config.yaml
train_examples: 39062
orthogonalizer: "newton_schulz_5"
adamw_lr_other_params: 0.0018
cautious_weight_decay: true
steps: 40000
Rows from block 8 of a small self-supervised audio encoder (BEST-RQ), named by matrix and row number. Rows with one number belong to one neuron. Each number is 128 + 24 x the weight over its row's rms, rounded and kept within 0 to 255. All counts start at 0. Numbers have three digits each.
After each neuron's rows are labels from the 100 clips, of 14976, where the neuron reaches its largest size: "loudest" is the band of the loudest frequency at the time of the peak. Only what is clearly more common there than usual is listed. The data: synthesized solo parts of chorales (CocoChorales).
# u: gMLP up (value half) (model.blocks.8.mixer.u.weight, 320x160), inputs 0-159
# v: gMLP up (gate half) (model.blocks.8.mixer.v.weight, 320x160), inputs 0-159
# out: gMLP down (model.blocks.8.mixer.out.weight, 160x320, transposed), outputs 0-159

u.16:177133129165100153077181125062145084124094125138159114112133170145099167127125115142127118134127109145136116099148147099140132092141119111113155145147159137126138070154135148118094111168142136095116065142135136165168120111095114141110099134134150103076120125149136118103103155123160155165156103180130128165136123135116158154118141149146150106130114115128142112127140148129139092148142130112164149161173147096107137101105146123128129160105118128155149133170112096134123086132154105
v.16:103119149127122124072152157163169148116109109121150172085091075111164155105123132143165114173131122131126182099143159156133155154157098149111148112124143144108133087131080140071179121140130160089103137145148137120130130125116116114132107089078094115126183076143142108130156149123157096124134120112157142112136136153121134173183147122123113109112124169130122141149128119109140100118158122131141149163129107110159138096093122155114143123149132107135129119147091151112156150142131127
out.16:153148133128110138170089101129139095159173130117137116143114150173121091119134127119145099106128135111114076177136114116125146135123172148106121161116118107148130175112154117150145126120101157137130113134173120150094112132146136181076138135189127129166120132124149089162140172141116082134119134068117113091121140079124101157150141116135167151097093158097099143151132131119117127104116133131153148119099141129148137179138158099140128151143146149157125105092109082136109110110104101
loudest: 1000 to 2000 Hz

u.190:110106116116187109111114109126086101134136131100136132156129136120139119127123120105117138113126081132112137123145113107118121152080179124142139175126098138130114145108126100122144115121143126098108081117133078119135108177133126156102155093108120104138092141117148133107154126110100088138120103106136115125102111090118123148155099143124102115134066110108144071122158144136146122115105061111140077130131109118130125125101094127110177150116114109115156110053188140156109125120147078
v.190:126143122130108180085135149129155140152125153099124126177221111141136125082127140100129143134145121104104155120146130164121115095162114110138145147152142163104156164154119128120114108106105124106108121127120154138124099120134132110146143144101113156158135148083087126153094164140116121111116151118152127119106111137139125156100107142135146138133149178159136113098079153172160131086168119155071136114156124145134118153124149142137178146126129118137121058112102155127140070133122128
out.190:111163119153082142132141135095116162094123143123152096140092090136094166156108116136145162142136089137146115142101107129135141126132124128106121129160085146143156132141164170128169164119146084149122148067155154097114162157103116149106137111124118117114120147190115148131138158168121114126087136138125105128090114140156119105098159165099152142113186097147134140160145163132123142142123113138110156155102177155127137113094139131102186121149147143098143137132104147142135175119157135
loudest: 250 to 500 Hz

u.235:170096115106125095105148140137155107129117143152150114107136176069135124107128164156101143157124151084133121158109151102154101121170175131129164076146104165136123138103143158099117114105128107120138116131090126141119119122126110082140115100150091138104150150154130136143127116127135145095140135056133144111106122148123161131143153159130091185139119088088150163134152140153158150101153141161159165127103180117167149119115125128093139122118158166142116116158114149137116108116141100
v.235:157162108126125101134069098100135109097100137113082121120106188094127089097149172140144144147138124103136153135118139126135171110119154104078138177123105124122114154100081132129157121105138111147141106151168134123146113071119123136108164127147118165142124133133095103150112131140127168151105140117086126170151070112112097099132111163127129143120098167140077109113107115117123111146097138082130105129100107135144105158129158140123174138117124142097111159163103108132130107111153132
out.235:149174101098108131144108120150123130096146182117125135102133111103111128143101145139135105132122091161138187100136066091103113183131125107101108142118130070113152103128115193104130161129135128142107109126112122159147099065125115109108112164142123123133135088130156119150172127092120095150100124100131097108083140105114089115129117095124094160132119113145096117118150068116094119143115152132142124159112113106129126150170148147155131140153120163151147137143131108162119141118096131
loudest: 500 to 1000 Hz

u.255:153129118139105114142186092140146145094090105151158082120150103127123125124135119124164130068140136131090145126169172113185120101143133124119129101122126106138093132128145054136111106124158129128142141119129109160126154159146129141093081152122118115169124109119084158063161141157142121109122130120104116160154140151127178114098126106119125119108140091145121126142151128149148127136153104114104077149157135122138132158186105155138149127177139156154096115155145096104131125140138125
v.255:159104175129092131152154146129157130165189121119114169148053106136157140128128150138115164145130142132141089119147111145118115131139111126113167139136111077116129118156149101102116111111125128121117120074140091103128125124092108183144132148086133108122131179107123096151151170118184101157144133080133151104109158159143133154151124146170151130121136113162140137143157143134117131119150118156103128130148107143122159158151079146091097115124116106148159104135146159150097133127102103
out.255:142188139132144102136114172112158117126134122112168112146113170120120102113139130170086120128100149147128111118119095131131125145118148129146119067108114188134096114131106130139120119123115108100140151131150117127152155103127134096102197120077133090059128139151147120108129119116125092142145144151078139123105149129128112146153157110097145130117181151060144111116121120139122102097106137126097144144102117065137126130107099143112105126121099143109096182123128120108155165123099147
loudest: 1000 to 2000 Hz

u.276:096181175137082147152143138094115114104124139126119130106137085107141158195124152144096136121118112129120089092119107113094116131147097134138113101109147179121118103132165129152136111109121157110122121167155103123192099093126120142144143164143124138159124138111152138126132154141119097167120114140097161130095158145105144157108148153130116136142101081188177097104156086111143135124144107111144151079132105124163109124117104140100125144145092153152135144100162108120126130152095137
v.276:143108127154124085159119102141122144156149086100086174095160132125082100119093118129087124165118138122189148136145135130109123132140163151157171140157134122125154152180145101139097103119130096132091135123135120148138155154130102119155135156133160120135077120114141124111109133111166167099128114162128119096103105163133105101124124157126135150130164135130150091100103109165098164116136105161134100143136128101138139132153138181119170140121078149094139164078116105116127109156157144
out.276:133133119161136164111101127164161168130138096109128148123089124115145099107122134110134131116105112132108107114101121134136157128141109128108109129099095097127120139133159127119116117104128139101160102140145118136136095146119151122196128154152171152141114123099124137127084109150101173140114075105123085127170171165144168157163159138176141093093123089077142118106128140115132094155092113102122133090135102150088095152127162106158136146106120161137167160147190115125152114105115135
loudest: 250 to 500 Hz

u.55:098143094117134056131106122147134152168168095136141114098158096121134106120129087125101116107108154125118133113119133135107139117127121151157097096158125136099126126116124174162143160155116117153080122126080156099134176131091142160197113143140151169123136078162146123172120138165143129121131086095114149130146148139086169143083132129103137121136116148136143115145129134103113140139123120128122122128111154101069131118108125172124113118088148160110129178156129097151133130096119104
v.55:146127138123137120116091127127098175152130097117128126137135095113114088115177150144114122105144098101142113124114140126120119129125101133116141174156106143108103140116130151137182128115184112142138097144141139124121119113183144101138115129100092103127119114140146120133128111135125147141146115104118152100106143113131144155152119132140164137154143125111092170100151136120076075171118094143117138115094117126209064166087159115185080098114142150162100134145133130145086164114139141
out.55:176141157134141137163118128104126119148118152096144094139111104159146092070150114113095136191116131140142097159187137101091151155141075121148181159106155118143145153134125088118132138109126131128144166125158169132104132103114115129122121150129119143129159141127116130127140165163124137170095146117130095127100093126114145122137116099127131107142165178145153102132143117190146154138127122099126070131124141122152108148117115146134119096113138135165120084107115095174140148179127134
loudest: 250 to 500 Hz

u.72:136131135096122057149144144102143177117099143135117118156113101119121138149102127148132106168124109154157121180121132141108124116128107143134142103111102145128150126163134139115064132132139130126106160152160117147097162115115092118129107110132112144126154105161115102149072150100117148125147138146109160123124097133174125171181140153142136141114150130070141113156177144176162113146157152103141115142106106117121123104134111141136152132148113132145148146137077086117087114076149073
v.72:159111118116109128134114110140095106120098152124155168113118091095140132075103126125154146089105150123069097157123148161108080130117101107123144107183075087141141117138148149106097135148181139131137163102136104152137119119128119124128130137106138096193142122129132099129137083146112116126181113140102124133165155087116125114183107118175103127153136132093129096092133154136130150118119133136132098164094160086138122141133164139123089119093108144112095142141130093119121128130132160
out.72:133085157150146148137083116128099097143137115148128126092098132117131123103120139116169151114131120111127128099097109124135106148141112128131139153131140150092136136086099103126145132138080123116121112096126145128099138200171113131156128114152182146111136141138122145108150140118137128109134182128121143167115103094114157150101122151074151117121122154111089063121050160082134103122071131117158129114141099139153128119112157121083094138154120131089111110098126157135158161135120133
loudest: 1000 to 2000 Hz

u.39:084100118148147148124149115135133118119121137118115111132115144125141155153104131133165092166159139127128136123145118154147121119131170136108108118134107137135113124113094112134137107117133112086162142122132100108161152121154155118148159102160106116137146114105142132099146115149157092130104138075065132121155149120097145132110110132142116119097134095114119126143126111125140112101184153143156201163186151131084128136165119131154095084203130164178083092119137125168118124172138141
v.39:109121078136173093135110095107145104138086117106093097136161138147121162115125146122153138134107132138092134128151148133110109159159157097105137143170149143120088176071138136102144110136160119116124128119108140121119172122144135147156154137135101126109097141109129157132120153188166114101106119121137169112174082145087152132072115132127112177160134109110132129113133136117163120068125174123163126129115115128114140120131130136102145090159125136127118161152160166125086165097111119
out.39:159132082124131183104114142126113121111141145140137121040125101169127109105105134156139083093196126152106172075097148122127137137110105094133122124138120093147149104128133083120116158124115115152151113130105112146125146110132131113083123119129172114108136122126111132113151138107139196109098104116126119085106119130130134094122149114145101127132121118109100108125131142098129150180112064120104123108124130141136085102104087159120135179122135151111111136115164101120115127147088135
loudest: 500 to 1000 Hz

u.130:106142126136141133167115150142139097116112111145140168077121120122120123126144154134119146104167196145132109125124159103134187116159146120135125124125122132132142116125129148115136123137156151142089130142156124080118190131144150134149145146094126169131146082127159096084124166128157126109135051173150153111096133152097148124106062124112148144117144097139088093106120129127106112149132105147117103095151084126166147127178118105115133122150139176167157127152145120116141147116118120
v.130:123189141138140116174101132149097135148109152150121102115127129107159110116112098110109111136128132134165130171079115110104164089126120114086123111147086099105120122132126135138171110122100103074120124137130132141133168114102120131142132149092124111146141079150119133127104133134145140120131099151125163164155156095152094114053151147152192102133131120120105139148118139166106142058123101108120101107114116089132141106125136134145128109134104106119174131128103149108155075133092098
out.130:119112181117114177103112119123110165157117151153091147100120132136107133170129160104138156160124110143101124138148164119132100113103158104149167124145097111134113122100093114153106120141161097118113157139100137117127111165111078147156076095146120154168147175133158147145141136120127094121146154129142107136136106136140131111184138085128119077122137104132120107143109089131164131164174108127144174107121142123139081176152117124124154154106155130126126176158124152151096164150130138
loudest: 250 to 500 Hz

u.239:133107088097121125131157149130126117116110155143124127125127104094124124162149151118070124167107119115150105100118104071113145143109131148088154099131103097143119111124101126120129155087099163128121148106119122179196081091120142096165117122091129127144155113139153157189111096114118146093166134147156113148122159064137113102173141170122126130141114141087129145125146115114101148134113153136100114131110148118146137126122151151154103164133113124122100106145169107110115092101086135
v.239:095097144124137138143097144115144123130123157111131089143111081133115131159134135148129106140121138117141130121144116129095132057098136150157095116164140144160108132103128120082136120075108169107133171162111135179139115121125157114134125108125165116095155100120116167116108109144122122143100075122125102104096107089123111081175105128129106152149146119136108154099166105074108112124131162091122113165111113100111119111154072097164166116098107134142113076136150141112159120127138119
out.239:154134120119144133107114110147108166118138109214149132150101144156176141122094143149160137157157122122117099090109151138130093148173072143191124105193132153130131121136122106159143101151150155129146123104169126099137137122110129133098135122128128152080105131183113121151103154144134150121145140138142081113118146133144141141150120146116133161061142145145154155104119126132145145085133105117110135129130109121113108113107138078141128118112120072130147147083137095130127173125146147
loudest: 250 to 500 Hz

u.47:064147138156139129146163129103147124147143147120151077154113151103095129136138118145117115120159102081124145124101119159164125104141128155126121096091096151138088139123156112168120106106068131109137122114162167104156131161176128122125136157146113165098122165122119151157154099106142138111140129140135155129152123197140123102135092098122119118133095085164105130136115133165091120129118169087132128125117087137144134091170126136126108137135118125102090131154109183110163154155137106
v.47:139094106182126126136151141126111097093083149147113109152123136157161123156097147155146153146195150097091119153128136132121131156126101138162116149143166139120144146145105134083098076121119108136120145184116163078133143169169141099110148130142116131120107127121083110171082105165110119128153106139126123142156126152137161144157109120147135171156123154107186155102082123148139132177116132122118135089160116121134125138159137117111125111123115121127097134097106130092125161095124116
out.47:099169120092143163085110144080130144155132090154120113138170136126120093118089122102129157085124120112178121135137125162168112092087140162145134193137087128116082129132118135168156125182135125161125093134091081141150098129100122117084126102136142104096112104113120130115159127142158125097130158105137165117113121143090130116106108156125122110136159103107132090129105086119167119130139099087117122112106140123137109127147121150146153121094145164129158142120109150146099149141130088
loudest: 500 to 1000 Hz

u.222:119122121152158115112103148147097111044115115143154093147106156090099116169146109107119144192156117097124128131148116128141124134113135102156133130121174091124125127160114151120154125114094099103100118151153131061138128104133159118142151113128192110138130093141138133113095130113104136166104115124154093165165118116114141133123109132144112125150135152103133136104119079139078079130127121186123140155123128107092100148145152097092126103115108098127123125086123089136100120104144128
v.222:157179110117130145145112168164117112119167114150145153139119158163117162113143162085177110099087145096101118123141098135085138117084113084139123122143124147182153127113152152120139180122132118151157130098119117105102091114107147154129107090097164149152122131169103104112106117100185125145127113064099094167122139117118087150113152161144135088127138153142103114128102156122096108158143138139136126136190122146102107139147156105128157142105112127123120141115119128126144124143133123
out.222:136078120119140138147136156095124136155147150088138191139166105144092105120104149133116147127124117118117136182144173108114095124160138074100126109102141135113098087141112112091097140101153150167102137103104130096105105092150148126100148162109075147138088112150097098131098122130092140097154103123133147174140128180161144100104102118165134135098125111116127152130155103118172101157080137149133134101106125124164118120130136127121101100138107123124124126131068146138123109114136115
loudest: 500 to 1000 Hz

u.21:107097115106122127162186126094089151135118115110137120096098123077091131127134115104142099146145107114096187140120104165131103063114111142138142187163122116082132077167126104126110139118121096155115117156122113111162118110114151102142102109121089069116123151158147115132126129093111159140108102138120126119126151144159141091149132151112131129157128111133167141154146105148120136141124178110136126109136107108132128158156142094085144125079116146116138128139113148133089137163113074
v.21:153110115126104134127124120140127112117155121118119144162179107154112149115120135131108118117111175167122113115152178071145167129094127139081115150111109163125126120121060181118143179089154125146162127117126129134144128166148110152146120132154108122136135103128132089090166100113137130132125142085137111112112117110135142074101133175125116083121163131165105121138126131130154112131159110149152119123181111162126147090131147163159110138101131111103145159122113110103187130150083103
out.21:137121163106154159114122183152154157155084126157152144129113164104166153117152103187116100136165090143139093131141135141121156141156120141150120118113140106136103169107165113083120150119140162156149170151103143140126131121134134077087138150118159136151130125121123121108142151147092140083137138124096146086124182137161137121082097121141121121136139158081154096112170151157133096153083115146117141118116174114135118152113122139115132080101133117129160141119115160171124143146145125
loudest: 1000 to 2000 Hz

u.74:141119153123064117148113125130162132129147115167098099142104091123063128096121105141149071118121162116125167136140121111141149186096148135135113135122164135166129151099147142120098118151113085111119122148144101129148143150154121139155130134154116084124161164086110144113133151096115140137155127121138099104144121100119108170142122133118181113113111142136084142118112136131104129126134142117123113118140133085119175065082045107111116124099130157119143112117146144176132120136119110
v.74:109109143104091143116134120142171145153137138111148131144130104128114099127092130166143143099115101112141148134092114142107144175128133124131122075162137141155131161081113138109147175138150150118179139123146126128163116153129123168136151179148164106078103102103090155125106122115093169135134178118071118114135143145130102139189111086099102071142122121131132137142135090129139143136144100119105135150109077138164088107106138125127150093176139120128136151123134128144105131129173146
out.74:158136118167124122146099125108143104157140104098172153123126148143132105061152157146096109157169119137152105140171091085095160112135107119121163135126143123105144110152108134127138094074157069157106153137144102098153122132122133145133164108136191109130085116122160101126160117122111147142105134123141147130075098087125096111114143135137076097144165106130127137125120122113114092141141086113123096140148131117136080143101141142101144118116110141124092105139152095147131139142169162
loudest: 1000 to 2000 Hz

u.251:157129122122091139146092123157117113127150154186127151086068095126116077114138131128126149104147130094139170110149130136110128054145125138140096139128126148154112131110143142137145079140133125099139107123145126095128091137125106096080128140130086121134091145137129121118125136113148121140084140102140118130141111165103183137155115169129154114155139112128108138144091156099161107134156153120149130088112136134154177098128111106109127112113080153152132125186141164101100071118116106
v.251:133111145117111103126147120159101121174141114123092140105131170124083122117109157103155109144171133137143123102124117222149179148127154125132138137130140173148124116154117106147163125157131137127129126105120132102119104128110140103130148149137196145114143130151090123161084096135114123101152143142128150096110152141090127124133106163109127150076153189135120106154082151107139157108124122133137100118133098111127130140110160095098159138104157156100157127144139087135117092119182120
out.251:074125122131155145108162175137095143100121108133142123153169142114140169162101096145119152126148133154143076064155108087119103145110117129132121129104154106125120116123133177122141143098152115106108161157131119126094152111099113163112115105144111127141133110085159168102148183117124115097125081113093091124141121149121132176104097110132124118130134115104093111099133096136084126103145173181175130124131136123131159132118148136142145071146145101118113131147144140149133147119090103
loudest: 250 to 500 Hz

u.216:153115127180110153135102167141091120109165138127129127085183116154153122098090095150142121111083123122129138122089135092103121144169092127095098111116114159164130137098110139124075138142140106142167111134092151096142124149101150110122102112167133127119089121130149113153103154163136118147149130108135133110119132113086117159143138159117131108123088126176133120119154125161125099105124147169110081145102154124111124078129089118100145166098135156148122154141120140092110105072096144
v.216:097122126113207184130097112141140101136109111115156113124094106131138103156107131138099129126150113149157097113125122089133116139097096110099144139142151152081109150161104118131131145152153131071122154108065084099140118146142103138107157149110128141131143151136154138175114121115089107113108100130166131163142106130082120119136126114109126109141130072112153135089131137110146106069111093103146116104110132118130161096104122125128179126106146140136179123085164134153114142143131112
out.216:125121122117136135107136163156135096128149127134125140127179141139075109137126116148124130079089164139119136129108126161130139115118105109127175126128089126169123170135127153119114138184144153159127109100135113145172147150100171156078113129119125157090126138144109108132146111129153131104142151133147125116066137147111159129099143115083145098074159147123151125160110144148141139145151128134121122166049132126147133158112083084149117125196129118116127152118086130161147116157117135
loudest: 250 to 500 Hz

u.64:114158102116128151138203116128116160129139138110098103153099124143136145118124132167129160135127157104099129134128113121103152112124128166103132114125142174133123164140159125126166133127133141159140138104153115130131177087129097122138141109095142159112116155102136097137107096154127104179082166155158126089176164128133125104099145088098123098153097108052140125148117099131133119145112130076086110165128113105142103103140134098140095125125125168133073152108151105114148116102132114
v.64:116125136157137122147122118133129181110159110098134144180100114129071114117103129165119126113138118107154133134117093111142147105144117112097135149170121178134111117101116119112179081099140095142105135071126171186096126118128127128094109150115073097175127124149159101183127117155159129123109123115166152116102169099125120143126104144152081110141114155134091150113147140158135123158160119084126160132143149152130089108157144124142151105115140102138106154163155136126126127141143149
out.64:109112109153158089138106135113119087126114141153142148154126148134132165141165082142086128134146138131122069145131127138148150113116135121122140136111128132140110105132074104168143063108101102121117149104130145119126115152107160142137139123115177157115119117131164168151146126108106123140160116165138150127117112151138137091160098168148133111139162147149159137119143173138073197127112145146140150121092079122113115151116162115130146094117203157132126109149151149156115121122130076
loudest: 1000 to 2000 Hz

u.166:093158115072149124120128157108179093111101178144153139109140127120151142130099130110080111143114164124165138093120109139175105144137106128164165137162127111169120168128072098121112148147167137115128117138100123160133117146121131140125138133103133122112119166137146135115135151124155105097072084129147104094137161104121149107093174136159172142146147124098153079128150120103143114116111125176096140111110132127102133123132108082118112127161125131150086142144110170146129158112121092
v.166:137100033103119136070124140102096098111118162134155109141132124119143141126110149119131161119131121096119157141149162131120100139112128141131102143148144153134140126142095113132121158158128147098134145103138123180141150117178146105163099108146132171134142128127103127095086094126153108146148127108131085120128132116125172074168100099163132155110155123122113161110109161095113107116169144107091139144132149154128077151162136146108151117101144078145141169113160107106111134129111113
out.166:167122138115143116082078098145137138134098166142098123165104114109092123128105106117132106147145166125138138150149116150192080120165130072133113133119136157120141157144101097093119092099126103080133079088129121135130106133080136120140155115121119124164111130154101112165117112092141142138137132152153110146098154086140111134161120121144161125124111118133089126128119116127138112143143117075110150141096151153088152152138097084137169148128120130105133115114106135099150088130174176
loudest: 250 to 500 Hz

u.298:114119166137135137087152149149140082070114131119104076114116124103116142083139105136154137148137157122105157155119146091134144151142129079083088159086146135139118127103118140113114102168143160067149116152153116150100118118153097110157147110097120151103088109122135157141127115123143128106149125146071098147135156108120176121121104134127145099108095141088130140141100186135153124126121123107107113134124068124112158110135175099086117126134136117111102167132136147082116118118124124
v.298:111128086130093158107115102117147171108182109157142110118148097121165143130150129152144112144121123124109144102156130157112162168157140111106106142074129156155099151173091117126102110135123136077159139111151081107106124111147101067130134130127099086132127137144154134118111131110106167130159096119120097117147146117122141130144134144119147088109125135083144143176144174151145130103142154133100126108147129119125115184094100133114136091135090108160122160184110128077101118128129140
out.298:111141128138115147122107133112092098174136144075124126199164107108123127155099150125148096127140182106175130096130150175131079111129131143146126133138131141142128126119143145143177112148094148104127131146134119115114145137103170188133144176096145144107163140141144092135125114115097173165132129142127155144130133115173103139143119162164129128144149101142136121089083132088140103159146168137145122144065144123152157118099125141140103148100125131161148167121092110095134120110141139
loudest: 250 to 500 Hz

u.51:103115153149165119117150120126161109096121123131157113099105132079134125083139125149120143142075114146149119147128156116128144175121097154143141139158138145140177121129125144128096103094212130141129136135125119132096110162129135129182121137112138108095151110143142108143112123122123139135129130080107124109118118098084163097114067148130122117090155134142086120129126158136104115120125160118081078150134145098108123133122128133104110135114128161125144125136156142161110116071042097
v.51:126077157127114099151125142139134118125151113124142109116110105165121145106138139103159148118132153141113094144171168163058161139123111102142139154104106114174142128127117053151139133120120141136149156128117146106116124099128161068139152092105098130134086126085086133100105133115166126110143131128165151090150105129112142110161120108173096146162164109131136114162112158128104081131139103153157140138151134157092143139134140142084125104145150133100159137097112105161145123124163149
out.51:131121075096130129095165114139140133135165136146106112142170116093124146151159181115113145108151153114125104147085138176136109107119114091148107102122151116106138100130130093121108141115119134088174110141150121147105154142105089144143081155196123156122112100118135137126128103142103164149102166100093130100117164114118158110116128152143140138102122174113154179125155153133140160153174148177112113137156114105110168154123114143155085118112115130148107116125127149108105163093111141
loudest: 500 to 1000 Hz

u.50:115144112124111105150107110136150098121129098130122090150142116136089180100126108118153122159102134141129107139133143167147122174124128114181127154121129108109164104171122151122075117122125151112121088188140125111174133093132168129135159148183133163104158101123178116118130132133110126123067166141143117088144145144099148128086082145145117119113116147097105164150109101152130115111140100078145125143113144152114126087099119142110137127125074154161155153128141161130111108100119123
v.50:079098167107129112113120128178129107130109144132159082141158131141118113133144105127092126086116134131164110153113153124123114134169099098090103106117130145107120130141142174166153130080113122181145116123154159157139118109120133131095170129128126112162137133138126126119187131112154101126099129120138086104148101110150105152155124146148157126094174115108117132141129142132105156176148098170139146200129139101100119122116103121130135174116114136131148155129140199111082131127104155
out.50:098122105141171130103113142102127133149127182176130185112107150153123132167088133101144146146189133115110113161139146127104116122144165126136131129087128144099159146086161153168101144134065183129147132138130121133103133127143138085114132108138167129138117097113144096066138113142156126097158100138106154135112158147112139105126120139146119149168112149109093103140106139065143105126143134148110143120113168108130127146097113138139128096095109124123089170113107171155127135108134133
loudest: 250 to 500 Hz

u.184:126145089107113101119094107173127157142144104136166142096132134117122087144128110194131137118099113168119139118145124117113169109112160161139139126190116136160151107114142131077121151149092160133112114145170140111110141149096165114155178131149156155148122144116129144132094116151148096153135114128158130132123158090159140134097117162148115122186106146136129109119143073120128136095091082147107159125162108143139145091121134118130147153138103143095120084106117109070154124129104129
v.184:097156078136090115110129104112106116125150121129049144149151114119141133098149138110149124154101120140138121102144117105112146124139065150092148124139114155111086126155106154114081103148132148121125129148185150119146141153143110115150142146117139142075128109119147088109116137107147161118152108118135092129133125144162089118118150127125137060122184126117123085112133129130122119123162114185130165130125092132098133164125133113117124161124124115064113098121110148141113117199125131
out.184:162136125118102127157110159095118176107138113118185160095086149138146145142113150075086127159096104084104135109128139119159136123123106131130103099124130140124101110139091116101119109131111124133116147150137126134135090134106129124124117199101089102147120121177146123094135114151142199133141110103110112151087159125119156119127083121113089129133123100163095141143159122120123085141096171148116116131097182136106129113105127147093142105124168150157149131138117143166155115115108160
loudest: 250 to 500 Hz

u.148:067099151132120160132149105134078137139151132091142149141127146107138105108094145144151095121117149123115134147119153150113172114142071140161124145105142091100144123098096148141160108130116126096126117116120120090109173121108213148140148113121141130095104144168163124155129133129128111155098133139112154127131150095151153154139149121135127179157155108127120100134207099155124158110137162137170116116101125099106136142129144087128096136090118145127133117111141147115153144087116168
v.148:161139107176129167165167134125166138105114143113112126147129146111140076093133145141113112112148161123113141156117132114172128094118074096148121113127098125145145125116144131094154043092105144138141144186131094112152127101154133109105116132141130155112136168124111150183131146102172112130114104127183121143139130141140125146160113129115130089117149134135159057127090106137078112141141131130115144152106163154129121149116104106133115138152155089161124113115121138135108145101143089
out.148:113171147128132109111120131097157116112161153163117138125145154124107073145150099159124152124133097085165105123106080105112098113087131137162101156112113179104108129157114131087107107126152121088125112100128106110152043138118087153136109129121118082093111129116093117087177124123159150120151151114081107146122128126130121067107144125144145089123130124110122144156125153150109138165112104133108135121130084135096126092154121125161146121109107149111166144140095146137124110128126104
loudest: 500 to 1000 Hz; 1000 to 2000 Hz

u.231:104101146125117099106116112154131137126116103089145155133149146089124121128129136098096115164142146108145134122107156136101097135150146143140161101108093174126088141134123151124126161104089122134109130143126099086102077090140116125110109140114188149134120110084144139098111133095128121139156130148151134119132125153156145155112150184142135146129200117125124153091070152104108132157117130152132132140147158111111085180104082089140123126119176136127068153116103110129147147125167115
v.231:136139102121093136121077164125132111154121143142157131169130101055120117141102135096159164144165111132060115130141104110097133102150127107104132113173130179097142131132109142146184135145122170139106111101146111147093095121127161096136120123098133145127121128163180111146087173143144139132131134116115118129155097095153158133125081140101119119149150122130122131135118128149156127123159112117181133085127145141084117116138173132109129118108115183089110123146135169115154155121136143
out.231:128126127125118156140161156131178123156154158123107100113143130130141157113171148142059172122166081144100121168126131090125128127077150084153141105122135079109132157120131139116132104160150140127102153154117134087105148087111126123128117128122178096116138134150129105134126132143134127121130097091114084152127121118143143146103119145129086129118086151141120162162139132112145156104152077135147160160115080118166166142138124137144108145093088120125138092113091108156165127172143094
loudest: 500 to 1000 Hz

u.227:126121120083103151147144153158145116170168152111145102112107156125115068127170121157159115129132112159111107124147129128101139074120090080114108121116149110131090148123094126108070125148112117125137143142131144102138153120170166131122150158119115122118170089106125149122155095146099155139117133128075143100133111074093100109163127155140133131078126102096143149126140145107141133092106101112110104110112147116166101134160117135118105096120135161116189110149125136136098105093125167
v.227:074141142106108083129111117150132115149131150107099129136131100155126131116148163134093111109116139109123125147111086121092117123107137118145149074112097085103147111126150121103091127148119134160156137150171131159147122181154164155171122111103126114142124195113146131111153108158101109069128134151111110158119115143127098098134108109138084159171143123125128159113140144167143112113096135130098102144147128145145142087157128106118075160085117086154088119124101147122113164147154122
out.227:097146143176138160137130133144166120135102154136100112121141162123104158145136198156116149120134138137152123127151119119099138153130127130135156142182130101092131139114108121154121110109144146087125132091145125074110131099104103137136118127106105089111114153137103143163170097124134084119149070099137144130130101174131102128147133125113127151154140088170134126103105135127162136158138130167132089107130138148101104077111123121133154102169163090137148176124138139114158168134142197
loudest: 250 to 500 Hz

u.126:081144096138150132105140169073111146112162086123118160130165156091116130127113073171128114087165158129153143161134118108148130149111118126124155155130139113097136126147117149084117150112072159167118128149143126127085134124126080137137110127107114132141122114175153135173155144111131162152113127186114145164140122103062097150121138113122121105133106155137135130154188129124151138119125092122102153115127110150127121110147144078127113088133130142184131125118106152141114130138091128
v.126:138127137167104145119101165149108099141082153136110069124106119136119176116143147153141130088157136121104138135095122137142184145104143139080070107145118122114151158092134142105133088105187127148133125136168133171098151131137109157139139092120097159130118120073076119154126119142163113132089084152129149158145150114102116115129142106127146162123115154126138122122117111163136114129152151117144110146109131171083095116143132087122151127110125119104076097125164163112145146124127148
out.126:147132130140119116123120090150114138138159122151137126115125142092096174109142127120120170100123148085151115123078147158110131136142095171087106142137124119102145085121116135191126152094127098134112148077098140149167112153134132137159121117146114116166134116106148090134148137156105151141141119124104136162132072105100110171096151123128148123097159125104114138133134102171159147135106178140135096155093108137185097152110136144105135160153106160107093125136113174123180117114157135
loudest: 1000 to 2000 Hz